config.toml
layer_scale_init = 0.1
inner_norm = false
beta1 = 0.9
Rows from block 3, named by matrix and row number. Rows with one number belong to one neuron. Each number is 128 + 32 x the weight over the matrix's rms, rounded and kept within 0 to 255. All counts start at 0. Numbers have three digits each.
# gate: MLP gate (model.blocks.3.mlp.gate.weight, 512x192), inputs 128-191
# fc1: MLP up (model.blocks.3.mlp.fc1.weight, 512x192), inputs 128-191
# fc2: MLP down (model.blocks.3.mlp.fc2.weight, 192x512, transposed), outputs 128-191
gate.79:134124167102114104176141114165142165211087120129145213090116157139139135144115136136199180143085210142103104136188148157159117056139084109085147098161068120111147168135200138179142156141099117
fc1.79:152125118090111129132122142124079153099119099136175096125162093093134170125100230131106104115099118089102175118173127131050173128067088144162112068114154080137155152149120147155107152108129122
fc2.79:103117059143185101080143140105097127065149139122154118185144132170170082167101099061150121181099143140152137082114111134070160128110133140144159140127149171097132101093041079101160123140160063
gate.80:096196115098146099152215149138106093135113124128109130111137145115116171186123109146165102162124120192137146090158100196089086129080171127170115107098139126107115167143094121129085123133114187
fc1.80:077114153133121111146149125141117082101178066145147138131161114153114076127162096148131128166046102090147070071149140071113087088132117109110088128093167158138106094156127123125154086077160169
fc2.80:131150192177161134194131166141165160130120154107133126115111140109101148143116139137115134156135115123121161077146160170106091133108125154166124108145118146174162165109128092134114117120099224
gate.81:127115118110168114070128130070045080119114104122147167196180100072123084081156117110161130111206099134166107056136087143107174163157181078160128187112124103115109121143069109100191177125121142
fc1.81:103126156198117118155098094104143131074127075155145088135105052093135120165126111101174151070172141116127193163106117105101128134067100169123113097134125112171179156122154128114078105132152165
fc2.81:203166108118122110100160143161127100204107072148097124130134176138100142129154118146096133118097153135157107171129154096132138115070116154093178117076113121122112110133136190159115147137085102
gate.82:146082090122152197172135062185147167147075160144131154104188190113126096184128071144111115218165169147203107151140110115165146096137165090112141083137160171143145111074172139071129155149177082
fc1.82:093147064128092151113152138196168146134139092150122155105100137125119160152085153136188184110128103146172122093120074093136127165101175101099157121065193103160174125148144077108120110135105102
fc2.82:095120118132160152122053053144141089093120148208095134154144122097085146112148084239115169191119121064153116126214098122096110177181072107079127202118116088079142098125159094151170153089139149
gate.83:174125125170196114091065045140181140122099111148138137120137172119150117133085174122158145112096168126092182126141117182107150114118119131146110078073094106120138175065109127119152144143151174
fc1.83:109155074172148181123126168094083096148080087092156094074119109088112179142121111064129105194133102092167116100094124115111139125110071122081094108142118175133089175079147169130118180064045110
fc2.83:124146091151110169119125144129144066117086138141154131091144121161107097167065155205155143164117192121127102135119110139085125061189174124107212142062141125148055179111102124127116162136161166
gate.84:072167082147128139138078141216145176058120128129080125083135060158115109149135098087105108148152047124144130124166120140182161128149115135082153126136159123134162127121209151164147128174096162
fc1.84:134203116108176088129088153148155152167181166138155132103104124138154115101095165130133071121107114129113133113137138160136085077095109170161133139167156116139126136112086135049150138159117118
fc2.84:124128106122068148186115119118140122142128135156138069062185185161118126133081082107118116130192088128130150139156142185133150157147110063134186147089112112145167069125087076120123083190121140
gate.85:146142132108154179086126132122136126142125095159087150120168172165148118170086191082188108122171075176122128109131102105133113143106120168148097125134163165123119174119106180118153096120115137
fc1.85:117167150143106133135146156114103153123107137104163157181148129205096143122135140107123113126152085118120145114139125124106174180127087121156090136135143117112140097124148100120094106187168085
fc2.85:117106120136141120200128113181143137114107139151081125182164130082083106118085148109185078140135124147169145153136128110168142106093094098147168158115129127164155145110133111131140165133149113
gate.86:135142164130165088191136139135141156132123113195131221164201116122108090076177110190078187205114077106147153110141127131121090148098147105101137187117104189135115128153139154067116123141145141
fc1.86:105148173135106127123130180179118097156105136122131088105182132111104092096175136131121134102155120135204118098171147102108117112162134131088140092173105130130135129126131126157146116105058107
fc2.86:127113114168070067144100063064160110122096094106125114162088175092135089091154109141110163093169161187195090124127099102079119134061154173079109135068159165149153173128100122089201107088131116
gate.87:137191117110057105125144136113139130153069215121153085150136094068131098107112095069123129128143099168122164091076117145076038102029204141098100140115108122168149148104087127107123193159085151
fc1.87:142110092134204139105100076118096100125113106154084118156126134109082124210128114123208091130158131131164113108148144085149095117113090149117158159137162142127070207103163122132108102102127107
fc2.87:134109137155135137108162086160079144068091073120165141137112048101126168153145098128096102074117053172113147139124120067132130155119201117118087148169075136121143103141152116117205115162141144
gate.88:170162201111184127128137128104170142155138149148109151161146115004087126104117167125110072114126186119091179159143129142109082113058107062137037110126144192118110092123139151125140132102172104
fc1.88:128107111063144142121162082117118122127134152139141174146126131098134104143121165086175051130169243107138156161133128099175093181131125077098147153159130130142147101096189140068105114118152117
fc2.88:086079138162156133140146160133114109184155089128166152098154127047167168132134158159167087112111141131127062078153154188119097090132127070130121115119137105121104150081083122134095090156106133
gate.89:170139045081122141093150104108169153093119109084106131117203103099120124165160152125116118072128124164083181116149091143103104127155144136109146141155156114128101127107111139173121080108159127
fc1.89:142123102170133159084093085144130119178104129132165115089106148119154152112094065091087080097088142162143165109163193136144178104155079131108077165076107126174161148162136110109087094078110128
fc2.89:141131136164178115161188102135131134113120134179154126073109153107127110124115129142121078144084133194131187202086196231099102155090148164174111116189080129086142146166131091131108112100055115
gate.91:190148151142135112171127121144113111075109097149136190111106110071141139188176110137125111135082105128145167137153170074125061140135124150109099136077143124107132155136116141081124100157154147
fc1.91:103120204103160140098121099118136098074204129129115113207095136165163081195147094111146059161127158117122113111136101178161139167136145125145116146127103103038108167162139117128087140167136141
fc2.91:152126090118094131198134178118125122096118190147105146091117130078167136088171139159134159100122084122094110097153176144132118116108122095132114083148104138151160108145152121185122157111104102
gate.92:142169093139105104124131165163114121180153140124169122196111129151090112126099144152100120116123181176134069115166090096140148092183096178106186067159100177105116126104122101155168119168119147
fc1.92:095155127146144119073175110172119103154156103191090193130133134089106140147112094157094122130169123148133136107095132183081163112112137145169157123139135172128120123186179145157115145156098162
fc2.92:101184158121180091169138111096136125165177108173126123055211136153128125138101118192140157183099149180147174136132130128071108107103144129134149127103088150116107102146106128123088163196083090
gate.93:108115087112127108091110148154129201127166112081094167173196116139160132109148144060128111139115111128105158186106079142142136093123088102155132182128157115139094186099086121148138139150121099
fc1.93:052150160178119098181156124179146136174112152158175089140136099138124125067155112105116180188131122206131147121119122161070101124137145198163138125131133149118104093114123127124141162174106120
fc2.93:183109101113093156125121116129069130090137089155156143130124090154124158154176076144146144132104081099172061146072121093102136131096150114113158193110137107152177131200171139116138113133109137
gate.94:155144118128135056145099135113108125126120087075142076067132139131187092132127152123134126161078119166178192123146135152095118140124185173140128130090164084062173113151171163088085153092143155
fc1.94:137077139092102179102133150107116151136125143113170099114115041130137104144142108076136074120097099175055116095085117164077123092130179137135091112075105125113015156148175109097140133162120135
fc2.94:154171098156105099136127141163180146085124146151119116085154200126102164163108118124114113180073116097109097130098126100109063124120078068133157114091152112079131141161137108173089139096155143
gate.95:178162115127118203111093092107123138124114137145149117150122107102162064080139135134152103126137112120114077142159123094139101149156132119124130106121059116100101118089109121139136171121121141
fc1.95:171114071157055147110147131106130141090117114124112104113146156145169141170140174113078127118102154113202134150135148130105153167123096169061133103146167137135116141103116146097180077118123107
fc2.95:143102085144160081163113141078119092153097125126136166099154106161122159096120105098170184094114117144080091115134118088117180105131134141122087073138099143118119118150100173217206101130105172
gate.96:145091143097140147140156157117107151151137224031157121112191126085122093079074157071109079144164135138156104129120155161140140156158063119165148089072094128118088130151099155195114111049136109
fc1.96:148049112124136092090113154147118088161077163112114104109158115180080105196130136139111147122115085108181109165148120139089078105159132108095176111141123180142090135098184131164102153169175177
fc2.96:099136145096132111145105147062156095133096153136108091154150149137142094080095091162139110131143100137152068153077166130104182116132165108131100125114088111102057179105071125146161106059131115
gate.97:120194136105130213204109132105131148221176178140119107082205131121119141069127088190133136195099102121147137121118135109076161142129158085117112162096182101107082112066089162100131127148121147
fc1.97:120085128094151103163103114154137100045153140097063136166093095132119167157129088149069125150119182109160124135088125088199085130092156159103148135111119103135164148140132168129068125136127105
fc2.97:156123131112140085143170144110049143151115117098175123086143152176138104158099180066125165125190152093154123101143165192089193101163141160128135108127154125085090080167176092139202159145140169
gate.98:143111122130130207121157132120193124116030142126108093139156113095129115142146196122173123172133092091160164145122097105105118120090059156152107068151147094126150112130169122134085109081187131
fc1.98:112148152172127121126110122102114080124080167096147113177112124196082168156096106141163132141141114116173156055095123148110163137122088171168028092128128111130150063170177093144076138124130138
fc2.98:169115128096143151129125118175117089137166122149160082199133162157111127150149166168173122104083092129124103060138125112150073103163108120129140112162133119124129098089101117094100125169134129
gate.99:131163141080136143145146158125171118121134111115110166201187120193090185160103103134118140136131107130094145084124116138129112074102083130141148100126156132128127116162119121089148117090077125
fc1.99:100174131150139104146139155083154132124070120194157189128137128151106122110098154169123109174151152120168136164076115155126095138130128127093135103147071139128106109191128154154162075152120164
fc2.99:113138136137087157170090130125164095148119108128131106156107131164113129138097142191176139134122102084165111082148139102105096088108143172088143105130112164133163178106195085158153133137121142
gate.100:140139102091154112140211093111156095108180058180099076115147128211136174129097108096130116153032101137110152127130169148092154167116114167168135131153138117126115187097076169097152147180164134
fc1.100:188137147171170134126165150100128094116108145110096170052129126060115101073117137146068063158124118095097131121118195149066211184126077161159122192105187123087091135098090114041120139156116138
fc2.100:160145106088118137126132154079100145108121171148119113172162143145157166076119115059137122137072155196118179140096151141188127188146109126191098104141150124171130154100089114141208131104171160
gate.101:135185124127109129147092125114137119124122105123141178143117123115116099127116091104141106143073182129146115145081126138145151188205153099140076162139053094161116156142087149179135192205123111
fc1.101:162112131130147105148161147102153127150105177111177150090143077093110084063171160080166145135140084132187112119164173096104106115091113205119106171166140076160157129151162076209067151097114124
fc2.101:135128158080117184132166165122194199100171164162098095137112129105103201139131155108119134111080122135126106131117098111168095082116129056136091172124163177139101112108097105095178110132141162
gate.102:123162133045151119184086162142133151103109126063085092160133114132133144114120106069152163111150141172178180156134092139122130144177153110149232116113122191159092153102091146134147095178093077
fc1.102:150150089113126173135090166164125106128159152120067148144148127122164080090153129105137138193154091084157128136102153097085083127131099141198124120154102190132186151115183117114103149088162047
fc2.102:092126177147101085124170124177092147099162167170187155149104134124116143167097122110072106094107092201132077119174119093129161030175129166141091142126113135113061052173100121144159152081180111
gate.103:179124093164073127134078123179160129111092101210101157120110126162166147126126109147128100106168125117116064119122130170116172124125130129072149178093125149195091143144088071143190138129078146
fc1.103:090171193053116125126202135120134081132161110098070121126067051115194149116103118162160157094164131121132104136112104100109169080117165086098112131121144187121196076130107103155141070144153043
fc2.103:082134098163169144099090108110214181139114140132136163117125161109088165079112111124062134146158106157083132121174134113152135165112085143164100045117125097098113178141180202129138112085108127
gate.104:077147076123041154146142149097160192123093162158121154116133113179099183124155124144086113162140143175150113108172095121127111048102118123145135097142144152139152126091159119147109110115153142
fc1.104:147138123065175113091025120154097130166117135154132110134152108148138124138145122092143150190155131167179106097086167095180128148112118106124158140186146175151094118118112102081099148172134135
fc2.104:166132112114059178124093153134119117135165160142111091108212144099106172153123102110137101143092101103123148178126109142104157123112073128073113088094118098158137087121158104152124080150154092
gate.105:129104118139106110215120092137151181088147088125057082134197149117075092159102145177218105155129151097119122095113099133159122135120118132106139129155155154148107053139153144155136096161112127
fc1.105:098111202196147114084172162138145094054194136070148101184227135093110097189113104146119101131186134073136124093098165136103161128118129093148154142147145126131124088161080120112164090154122107
fc2.105:125205130086066122143099137099137208185105142137052161130080115115139150090162131143159130093078173166128138184122129096194134129105080189134083140111129148148115121110167198173158124128162123
gate.106:147088121188166135120145094150127140089147089101078130148082178126129130130143145138191112147107154129096160134106161085165149139176142116103144158157068129140155170103135120134124107092144108
fc1.106:073084138140132170115154108132175150120146093130121109131202089127082129057156145120184145082071124078155126140120103151140103161180088117166144174156110074103106187115115103140093138111091113
fc2.106:133130090129095135134159152176068165124127087165079149109128116129117069172128127186101134117106112179142102085108114093117181124146158126154116087149102167167089113154156136116066148103161088
gate.107:088105136094155135152092091159092130103117084148135135110103108142067147201138107123137149125194107147128120118105112115126134152141139096042175114139150100159156144113147109190123147148135133
fc1.107:174105108126090156139191072103092145093123135130069133112124083115122111144173100130130147124153094025126104180062154148126132182123141093156114204125121142142130167113146148166125155153151067
fc2.107:088090177158108114097157101129116131174118096157132184151078128076176117137142189135136144122114075126131094103165132117092093057117185139074080136214152108114075130129140128148136155099139179
gate.108:083190143147155172141127147123189059176103126129196203118118111133084110119065196154174129131094090144100052115136159127171087132155102080137067164112142075185155122140165134079166156131105200
fc1.108:100129180154181103115104153077162138124087110135129182099120101110113124119129169098116162153156077100197081107097087086128161109125074131099102075100174087109175152116147138144117148192121153
fc2.108:091150156185166129102152158185107107159089121104147159151168125143107124132155079100087122145109109124090103108130128142115129065165157148160102094075147096081119119125116116125146113119119135
gate.109:199139080105113076154137151099092088136128164090106145071174117098130083100152136136131107107154072066132123130147064120115140080144101158059061155082182170119222077090119131161186082103145175
fc1.109:097108111129107108102137080138165095129145106120115137103149160138128191159084111127124140092163128125135111204097108105140107117121111127111164100134153114092159151150154142135098112071164132
fc2.109:071068155146156147118145135108135021164124201089100157147104190142164161061152170135059140075145100142122121106094189139133151160099141146140094156153156143166082120163148053090132109178157142
gate.110:117058118151118113097151116140157079103136097152122138167193127100109147195113128090099232131112088174125083124153136098111129076144082136091189156102072144144109161101126188134159070115126148
fc1.110:098171157150126240124181153149120137136104117172110113148229141105094126156125176141169174126097118136153141151155124121103106138104129134101171104173071157139114138167138153130135124101124116
fc2.110:135119174126119123121103106106124111105168168106142122131083078171201068149139116118137126060094186079102152130098169095117164179131104151119060122141140165125113116134138145144134068107114139
gate.111:179153192070104156133161082072173170095178125139109084130113150141108162148121119127146138149164132105162137121130108083120080126071096130118074074117138122167111143169174108117098131171156156
fc1.111:141080156117202179147145099150155207096145109037164132158169078139109178067129098107127135165117189156175144135164137133134130133112166157178113139079136198135045136118102184115143117078100114
fc2.111:125127192148123157116155075190101149163130161139183121108151154054130135137134130128110173120171153112212136195169120119162147145115142117189161085120142098109117134188163148174106126097133112
gate.112:127167157097149145128147122160116126154207151143118160126153124150125144156167094149108127116101134153145140176101141145137185096130159105116123105136130166115105136101111101109085092117149070
fc1.112:150167138134104153185164122113137174150148149130071150121073114098193155124132137133101147087128122088137094171120135104107135115090103114102107143165133153141201156156169102106131115162102104
fc2.112:108147226135137103084084139103156155117160168128124135163105063142158129068145132169143139091127183174093068064117166089169113136097155132130146091148138166140112154172090126120094123120119127
gate.113:122152107116143137106174139145150135137085159147161103119116120117125163160143078180152172121166172080092116104140144104138093117139195177156117146106110127180124124119146150139110102121115126
fc1.113:145117132111169137149112138137158102097142079129102143145145115136126103136150117109089136156073154091079143149089154138094109153122124154146155145142164164120127139157095077155127159138107099
fc2.113:100156150114133141120112166149153124155146093107088152112093148156144124145134125105099164129144142154098072091140126120147112114160130123118147164069101107109082101091105118152111126082096106
gate.114:138141142102136084144123128131149135026085107098142106138132167094137094172126127141140202124050094176153113164142071163093122114060189180116167121110073177116133154072099115090187161136115143
fc1.114:109152144191103083137097140114160176124172100130118127153153149128056120169154142171085178150136081103132096121095174152097088099072165143175144126158134092082134144181185115122116151154148157
fc2.114:102092088106153095156177096094155114100137171161132154148084111113095122130148105073179150102095108142168134121151137080125190187156093104116110129133132151150171144147116138125192135154091095
gate.115:095164061110169119149122120161167135179150093101171105123103111101102091083163170087126089137126183170146189104133134136129070219123106159156133129127117142082165159127123142153132141076123121
fc1.115:140164113137125138067101116131150121183095065154096139110160144143166110195106097088091142143104192088144151154181125088121179117100131074059165145086094186155108095092104085062133113068166095
fc2.115:154141113052124153149101123097130094113172131128166125102043061102147142123145114094123106126122169175165185106108157116110117126144189209148154119150145174095150137165124106135150109121115054
gate.116:122095106186133118171147123114140134125177114046116083170161123120141144123177094131152138103118168134172124135157158178148156118117138126149113204116139094225136114122186133112156100150072071
fc1.116:157170099082149068168112159126142140083146123183135125135119102137066165079129102145159064141117135043065106110136215101132131072113129147159120180086086114131063148089110142186102088123177071
fc2.116:104146127111125119141192120163133135151176131088148143086173126110118172165153076062106100164117168125107189139083150120141142137051131116122116138078105166102137135065143140154153145180143165
gate.118:123033131159147191126115108048176096108123166138124140121113133188127105181165102192074023080124070152101093143069125124148147109132148140116133177133101097154126106174091099101122113118102150
fc1.118:164096095101136160126103156096176117158137127120164160119113130163080173154117069168089124165178119138023075152108112097107118112142169122145168179178134093124161104142097123118148098126187154
fc2.118:121067117105194182195075117134178107171160143133149122125098064166065073150117134129130126153103111183133173115130097117154133081146165137074131168149112147070119142127135082102128054147153142
gate.119:134113105155193070089101114123159109143132169095117133179126096138118082167146131124106117173144198115178200149079100169147135145119082150158137092065080170111129235122135144104125212138132161
fc1.119:135112161194166127108153091076063070166085090111199151156091103122075124146148158150105157124105090109154104076099117132058059185107127086114126115193097087134125134063123139140116123129122099
fc2.119:072122120116150189074136147068122159087089083135162146149147123135144203108100178120101125193179156158064145116143180166132115140145202174102122143090113161070119152080172168092081123011125143
gate.120:112132102095129075152101122159153142148130102157074158090101154133136100131146161094062129124088130216176206086174176106122139158079208163072154147215127091109075169074202117109135112127144137
fc1.120:133168110165183069152090091193098075060121166119146114182135082057130127127111135111173100189153119114136052126117131084160067093140103135177065046195166130143145090135146142152070123163069163
fc2.120:109119185101087108135112114128150167125156120166115097077149113119156148131103149130119118115160078104105033095125141175150190128155085127114193167119128115126113163123077117095171084155138093
gate.121:139170104112134098137096154163096108118163051131058114166144166111112110092074075116051104115160167152063106169118148088151108149103140071125136147142161139124169072163160127155123162169089152
fc1.121:185151117114138115101097105114112131104122121189152124087125109119136156103130120136167142152142132140126178158117159155148100075213150118124170120113047153148121174116109049095180057123147146
fc2.121:116162182143100138154125129135150200116160142129081116123094136102075111137190115119098108077158196105116056135143186096191109159121064183159102133152149075138185068112044090143112125109116058
gate.122:150189169116151111100153131112153104089141115095194174144156214156125135228108176141065149099133124112132152145155154149191074149103085142105114089098134106163191134153131112123098146116138096
fc1.122:139052090086088095080132159137123095134170065129113152190115060104167174210140128097167203104126152156117151190092057053131184121209125163089139200113139162104139106092107130198130104093140066
fc2.122:156126087117051148174132107108129189211114186133089142141080091110092113179156117176115139173126114114067111137156109121178184145074158110178164207098107157081125201113129181144097127141131138
gate.123:128207120057066148176151112111130104167177164110111140139152178057158142140123079137115172121185118170120110112145124128150115132088107100117120124126130199110163067138150114109087159176111073
fc1.123:196144151111154157130119129106114081100090094064131122118143080123110076169086148140168090094107076119065143065097184148151145108149148115121061202140104151152096084119155139138152155177156127
fc2.123:149113114172105185090118133130138112095132145133079134120182120107096110111107135165141155121168099100144122171176097144119102152120132107157061165137166127139123135195137112108088098083110176
gate.124:136145114125160161122144178096180128172138166121155110147116168074113121177133071110159101094078104156165150114099093099131105151114077179120115065145099154087184125108164122136124169108174175
fc1.124:200168165120140099129124157073115145135152102124099113109108078080169148171074144164145156139098106147123153167112082132150117137132134093121115164113117136188108125091126134088171111117127090
fc2.124:144163100155125111095125137094150152066126110135085134127057146048124145124163124138155198153170143084099167103117165108113154148127114127061103120074172175104182129091148161146157147132094126
gate.125:073117146154100139123130120110118134142142081209133112112113127210084136119075183105176141134079057104154130106174126137135143090085179170136068131160179110082117143120095165186181146130173132
fc1.125:139100116072089137052102114117110094135132102102173095152102112170137112170103167139179123114119188124158164151070161121214129136094169146122172116148121124127128128080138147155132130137138156
fc2.125:104077120152126173114119115185101114173151042214124147107164146152140117152136138140140117107178122099103087123169122178081173085165101177133125178069123083093091086137119162094088169124102155
gate.126:126085170135126151144165068166092105111105073197108101103101157118185196104122100152101140118081147126116172146103153130166168108150140144125148176186131131139161106116097110103147078114123119
fc1.126:173125149166108116145103180177113120121109107117104102151147115161146106150122138150139118076124118133120158158136159130131138144119161167136084175128077116124127132109089131129171111108100138
fc2.126:089125125126110171128153090085156123141153119121146209148151168137197091157067106146164116152175121137103152154066118139122127110168111092128158105102164119118130135160159109153135077154137063
gate.127:186168108106087136200121148105164133203119170192158129106141104115179173173117171116072161159056165148196162125124063161165153113078173116125148140076134140151136180109124149124147162109076144
fc1.127:086115139185070150130104145143088175127155179145115121080225137124148111139075155122068083106125144092113108114166174168170173138129073118120132131096103141124127070116143136182080161125099141
fc2.127:151092148105096086168123135142121086123118144169133105153072133158098093137112060113153139173091114204167160140135142148120105148084071121143156088131163118151173171105095117107118119130082155
gate.128:152130124200163127108122169124158138126179153067185119143118153134062130088130123092220118152095161098087142103142124166152122171152111081110093106121169065111176143101162135141142145158097140
fc1.128:042120040134135147134188093106165148180145158113090080125143108204091059085179110078161042135106150129190140157130097114149114200135124121066111054119127115129144129075118135129147140087088102
fc2.128:071156126169124144070131137103152123128115197099083155134139123161104172122080159109087148094118150096140113102100110159162105168098156087155134149113083168141092172146141137003150120124126139
gate.129:095152128145137166133161101127104164116056114091197104097105156129123145146158129083118149164112130106100132101137141113071112104083055079120179094168158126194124132145058123131076148113131154
fc1.129:143096096159101193128166171100108094161134115170127138074110144185194185190111135145113130113133093129177137171141149116115102126097156137084173128141188187153209121119164115117142101107114142
fc2.129:124108120133121138213148150175122137157142093125067162119118119110083149120150122109115085168101101125138114114145119124119126133118100124083141161085093140202095107077049120115127120116087141
gate.130:135101120103085119149098144143140119123126141118077127083166185113156143090103107105120098116155158113179109160101118149136108153122126090119154132103126158104166099122185117105126124062134132
fc1.130:116145070161061125170096081146085137112107146136103113182169121104175141162164165129129166158132114115156179126132182172190088142160095124058168117115109075172145115133072095087107082076170132
fc2.130:135181152071111119205159187142098130091130105137116125143119125111098140131166146134113093148088101101089134177127142096133157163105131120049151162139206145168095117070132106132119165134114152
gate.131:110129137116138157097100117157145159144146125142130122146098161193111109141135110109175133123146119247158125088087092122154168161110191110097154192124175116134092145142088163109149135135131141
fc1.131:086130123135142112106209136126146125132201142026114110174132166126108136138126180145151113067166085147096168129154101104117150161174123177130122086126125166131130066193097142133165095128168123
fc2.131:136147120140119137141130106107156102127156123124070178173116145066126080148117136102166111120104124084133114120148122154158124153118077171148144153132177108077099134119145148116106120137170126
gate.132:130085118134129164135135114151124158132165165214118127139098163168079181121095146163116165139082204203123126133094055151111118138143176146117124102116088117099107162130143111112092139066111118
fc1.132:184127173076140164144111057199197106139131105133142113126066163094132107112192112126167130103146181169095108142105153116104162094142126135140089123119140177172114130151085099100122113077079168
fc2.132:151170180118057171125108105120128152080103100102145074159137097120155095115120146097097155103151161118137136097191118126184139081100101106094104157141124133078113094116087140144124140144075152
gate.133:144153084156140132135121131133173152226139137134154080156139116107204123115142095062170072133110177160184074088161078127177151106127143133108151099100068147087139138110098134162136162125062101
fc1.133:191145146112119097149120126153120117123131158153151137107017165156111146125145099196111085140120085154114178211068198146109097157121188111183117199122153107182150148091104130176118107166163099
fc2.133:144167104137163115133112126131089125133111110118134090140138144187112139061183118091099118118183118098127097120173140092110145145083128085143039181101114110136146107091112155210171119107135157
gate.134:117146114155111175170121089179150135116152133105113155086147090148104137132108107117121180162180171163096096080128126122106166077122151107162100170174081123113138149064133157095137092128108113
fc1.134:123150146145082170188167100111096085102129110086161095043186093183188148167119122140120200144142118082125121137145069122132067125132102109134114111159176112108121104120095100105141111144175126
fc2.134:143131121161144138085090134148092161107092095135129167178172127164153108114162081128145082110185119045100079145172180104156097024130142160173082134141154096150100121119136120074029133046093119
gate.135:152119145171108189112074099089063126086166161115102159188194109154153154163169183114146132114138131215124126139133124102118108137121096236134101132083172139092081116086092115096118176169163123
fc1.135:184144185129107157132097164105070156153140124135084154102149122072158153188110111115167143167157112129144110061105131118120099144088063126124165127150204126139162112098119188082145104152086156
fc2.135:187107142141143125154039125146079135184084079112132111065136118091141114122120126076114107121163189159138140153160170179150128173131126148185043099168103173110101152131107103165091111100097068
gate.136:108124120109107218138149081097086168140166170207147092158094162158093112060194103154145126157105151166138091126122130132134127107170187090118131122128141145145046161118144108179076122136152187
fc1.136:082136080132134138138173159130139099095089109178123075126104126160119156101148130147121128110113151147126141142078158133152172194118151146100100095127135080116102126081107065134135105077147173
fc2.136:114145135087089141154146106162110114160135112165078143134189137118134120145099106120132146123122104084138139171123085128087122134134105141143107189153137079168160136101159130134118126129109113
gate.137:085112133164142152161110144118128183103110130138160131080150149243142156144106079144089123101155071127130127198156137152165103165168132164110114141119177054091120124117122085096145124154142147
fc1.137:141126151140099122174085143166135105203122147120141128205156119111143134096110174132151115189096122139147080191149157146107123070148160110127092134104089156119168121084085159143110108058134107
fc2.137:093125124122160165107142198071099133097161084075155102138154103149120149144163082050115188124147138129183138158125071074124086114178122106115139157175137097185160163109147164113112036102153103
gate.138:143146092133132057137182094118132145159081144052155167163169127091115131151162091105137124093104145120127104127154149106175186179169132154147122180136133117121108150175121159146139114078101134
fc1.138:140110164169111133124156115103120149175097099165077144103162111115111093120110147118121078142113073161149104166125078135135152137169114143159111103167090156126124162114112167126105112145130123
fc2.138:128146128180130117141132132123088139099123086121125126138128152135140066223144147073062067133145110146104148128099116104075149135159168164120130102165117076200179105130131118096136171150149143
gate.139:122128112123105199145161061104152124119115118077138108202131128174098098113119104166134122156139194086123179151120108159153125156148145117135099060095101167094111142108144106123143078113107173
fc1.139:108138170119137116174113141141170103135148130163093104149199124080156121185104114133149122141168094100139141103130199114107128110138131102152159156111179149103199167132195135053081093148131150
fc2.139:120118125073145067174071106105119105164176070159127167086063123114156129125107136168123133131116109178076137146137163127133120116142093157132130154097135121068091096106094151202135178132135107
gate.140:106087156108101086154179124164094168152106148106171196132167115092049133100038088106181124147097159203153118110159144146088203136127157128090128113101078146080168139104156154116194118127058132
fc1.140:138097106078163125147186195195166161104108161149167132168188181105093144147119103183157115136118163112118160121118167125132113106143189146079122158095172152098098173147129099116155114062089143
fc2.140:101168160115135118147141123135140102139105147107135139142148111099146096102131155124154105102076104169095110104106121190119115156126146126096112118146178142132105177149150083107168150111088154
gate.141:174132145096132172143081136099132156111100107080113141134096113124123089103079108125112091123089148092212169111108123164141121165111103203125192140124160124102133116156158067171148138143169108
fc1.141:175188100123105095113083177115152099166124106149173090106139081086119170140139145160123115078160104121089154136139131135055112145122151144145157047097097147123139147121139119072176146080108134
fc2.141:134115159176195147120134075094152130132138132137097151201113146100123138116137074067118126152126140141164101093145124102196163099116088085157123144116124121106116121142122115168143116063134089
gate.142:124200127140184095164092135129122128134138109125117119035126096171091153120112098109068155091075111197132197069145106129138080169129146158089113124192114151105087113087122149128135117121096141
fc1.142:148120112102117050179077084175140143059217174126126111172060038110138091140102149116166206156140047155124109066124131075165118119131149093112107111172121124130192146103120118155110101138067121
fc2.142:155085147185130127142190136176091090133154177161138130114149169127091180139107118156103118079160124111105115140093065161121111123135060088146146146078079129130167118159144114130096080150147145
gate.143:124093118169170155174113072026153125149101139109083166138131213099180145159133160080055099074116159168134100133142067123137118165139188101134152136140110177109166114132083179073166137144128140
fc1.143:185124141138166118081092173146132125072140125095112153174148072115149124137186124110158132094108022177132119097111149143135149129102074123084114122043103132103150117145083174103090123062139137
fc2.143:122154122070179169160168141111137146146169119143157164065173101190105067097123122177190131136148121141110052175157146133064109165083161171149097149137094077111104131134118149143117110167123162
gate.144:143127154159116142155134115134066185089171171125070113106152167140048115159086117063086174144126098129065069124131130130154090068138105198221169086169098134139134175164106119139118113113138077
fc1.144:139143071137186052084225094149111121172120183135125176092124099134124145121097112115077123149198127098087143134063141124166102134222110089145096174159189098113125141150150125114078126054125124
fc2.144:143073122135151164114128147137105131146081094170143117161152133103121112141158082131142124174123132163136127167087110127139103080101155144132161123145179102199107190119065131076106144123102173
gate.145:195074150155160130151089072154160104102157095118138195115146170102151130102109128142132108151083122103136080145112145105117094147115167082174161154110155128102114157123070168107094124187144087
fc1.145:099089116109102168149077123175109202076037217146113141136100157105114112146137137107137094176142092147149141086195142161152157088136055093077119125088187137096138183122118136089079117112148151
fc2.145:140087153117170134128117068122143087112142045098129140157102143098122119148109120081098101119140116136107116120143098125067135170179134140124143141178071105180105123131154130130148139151124148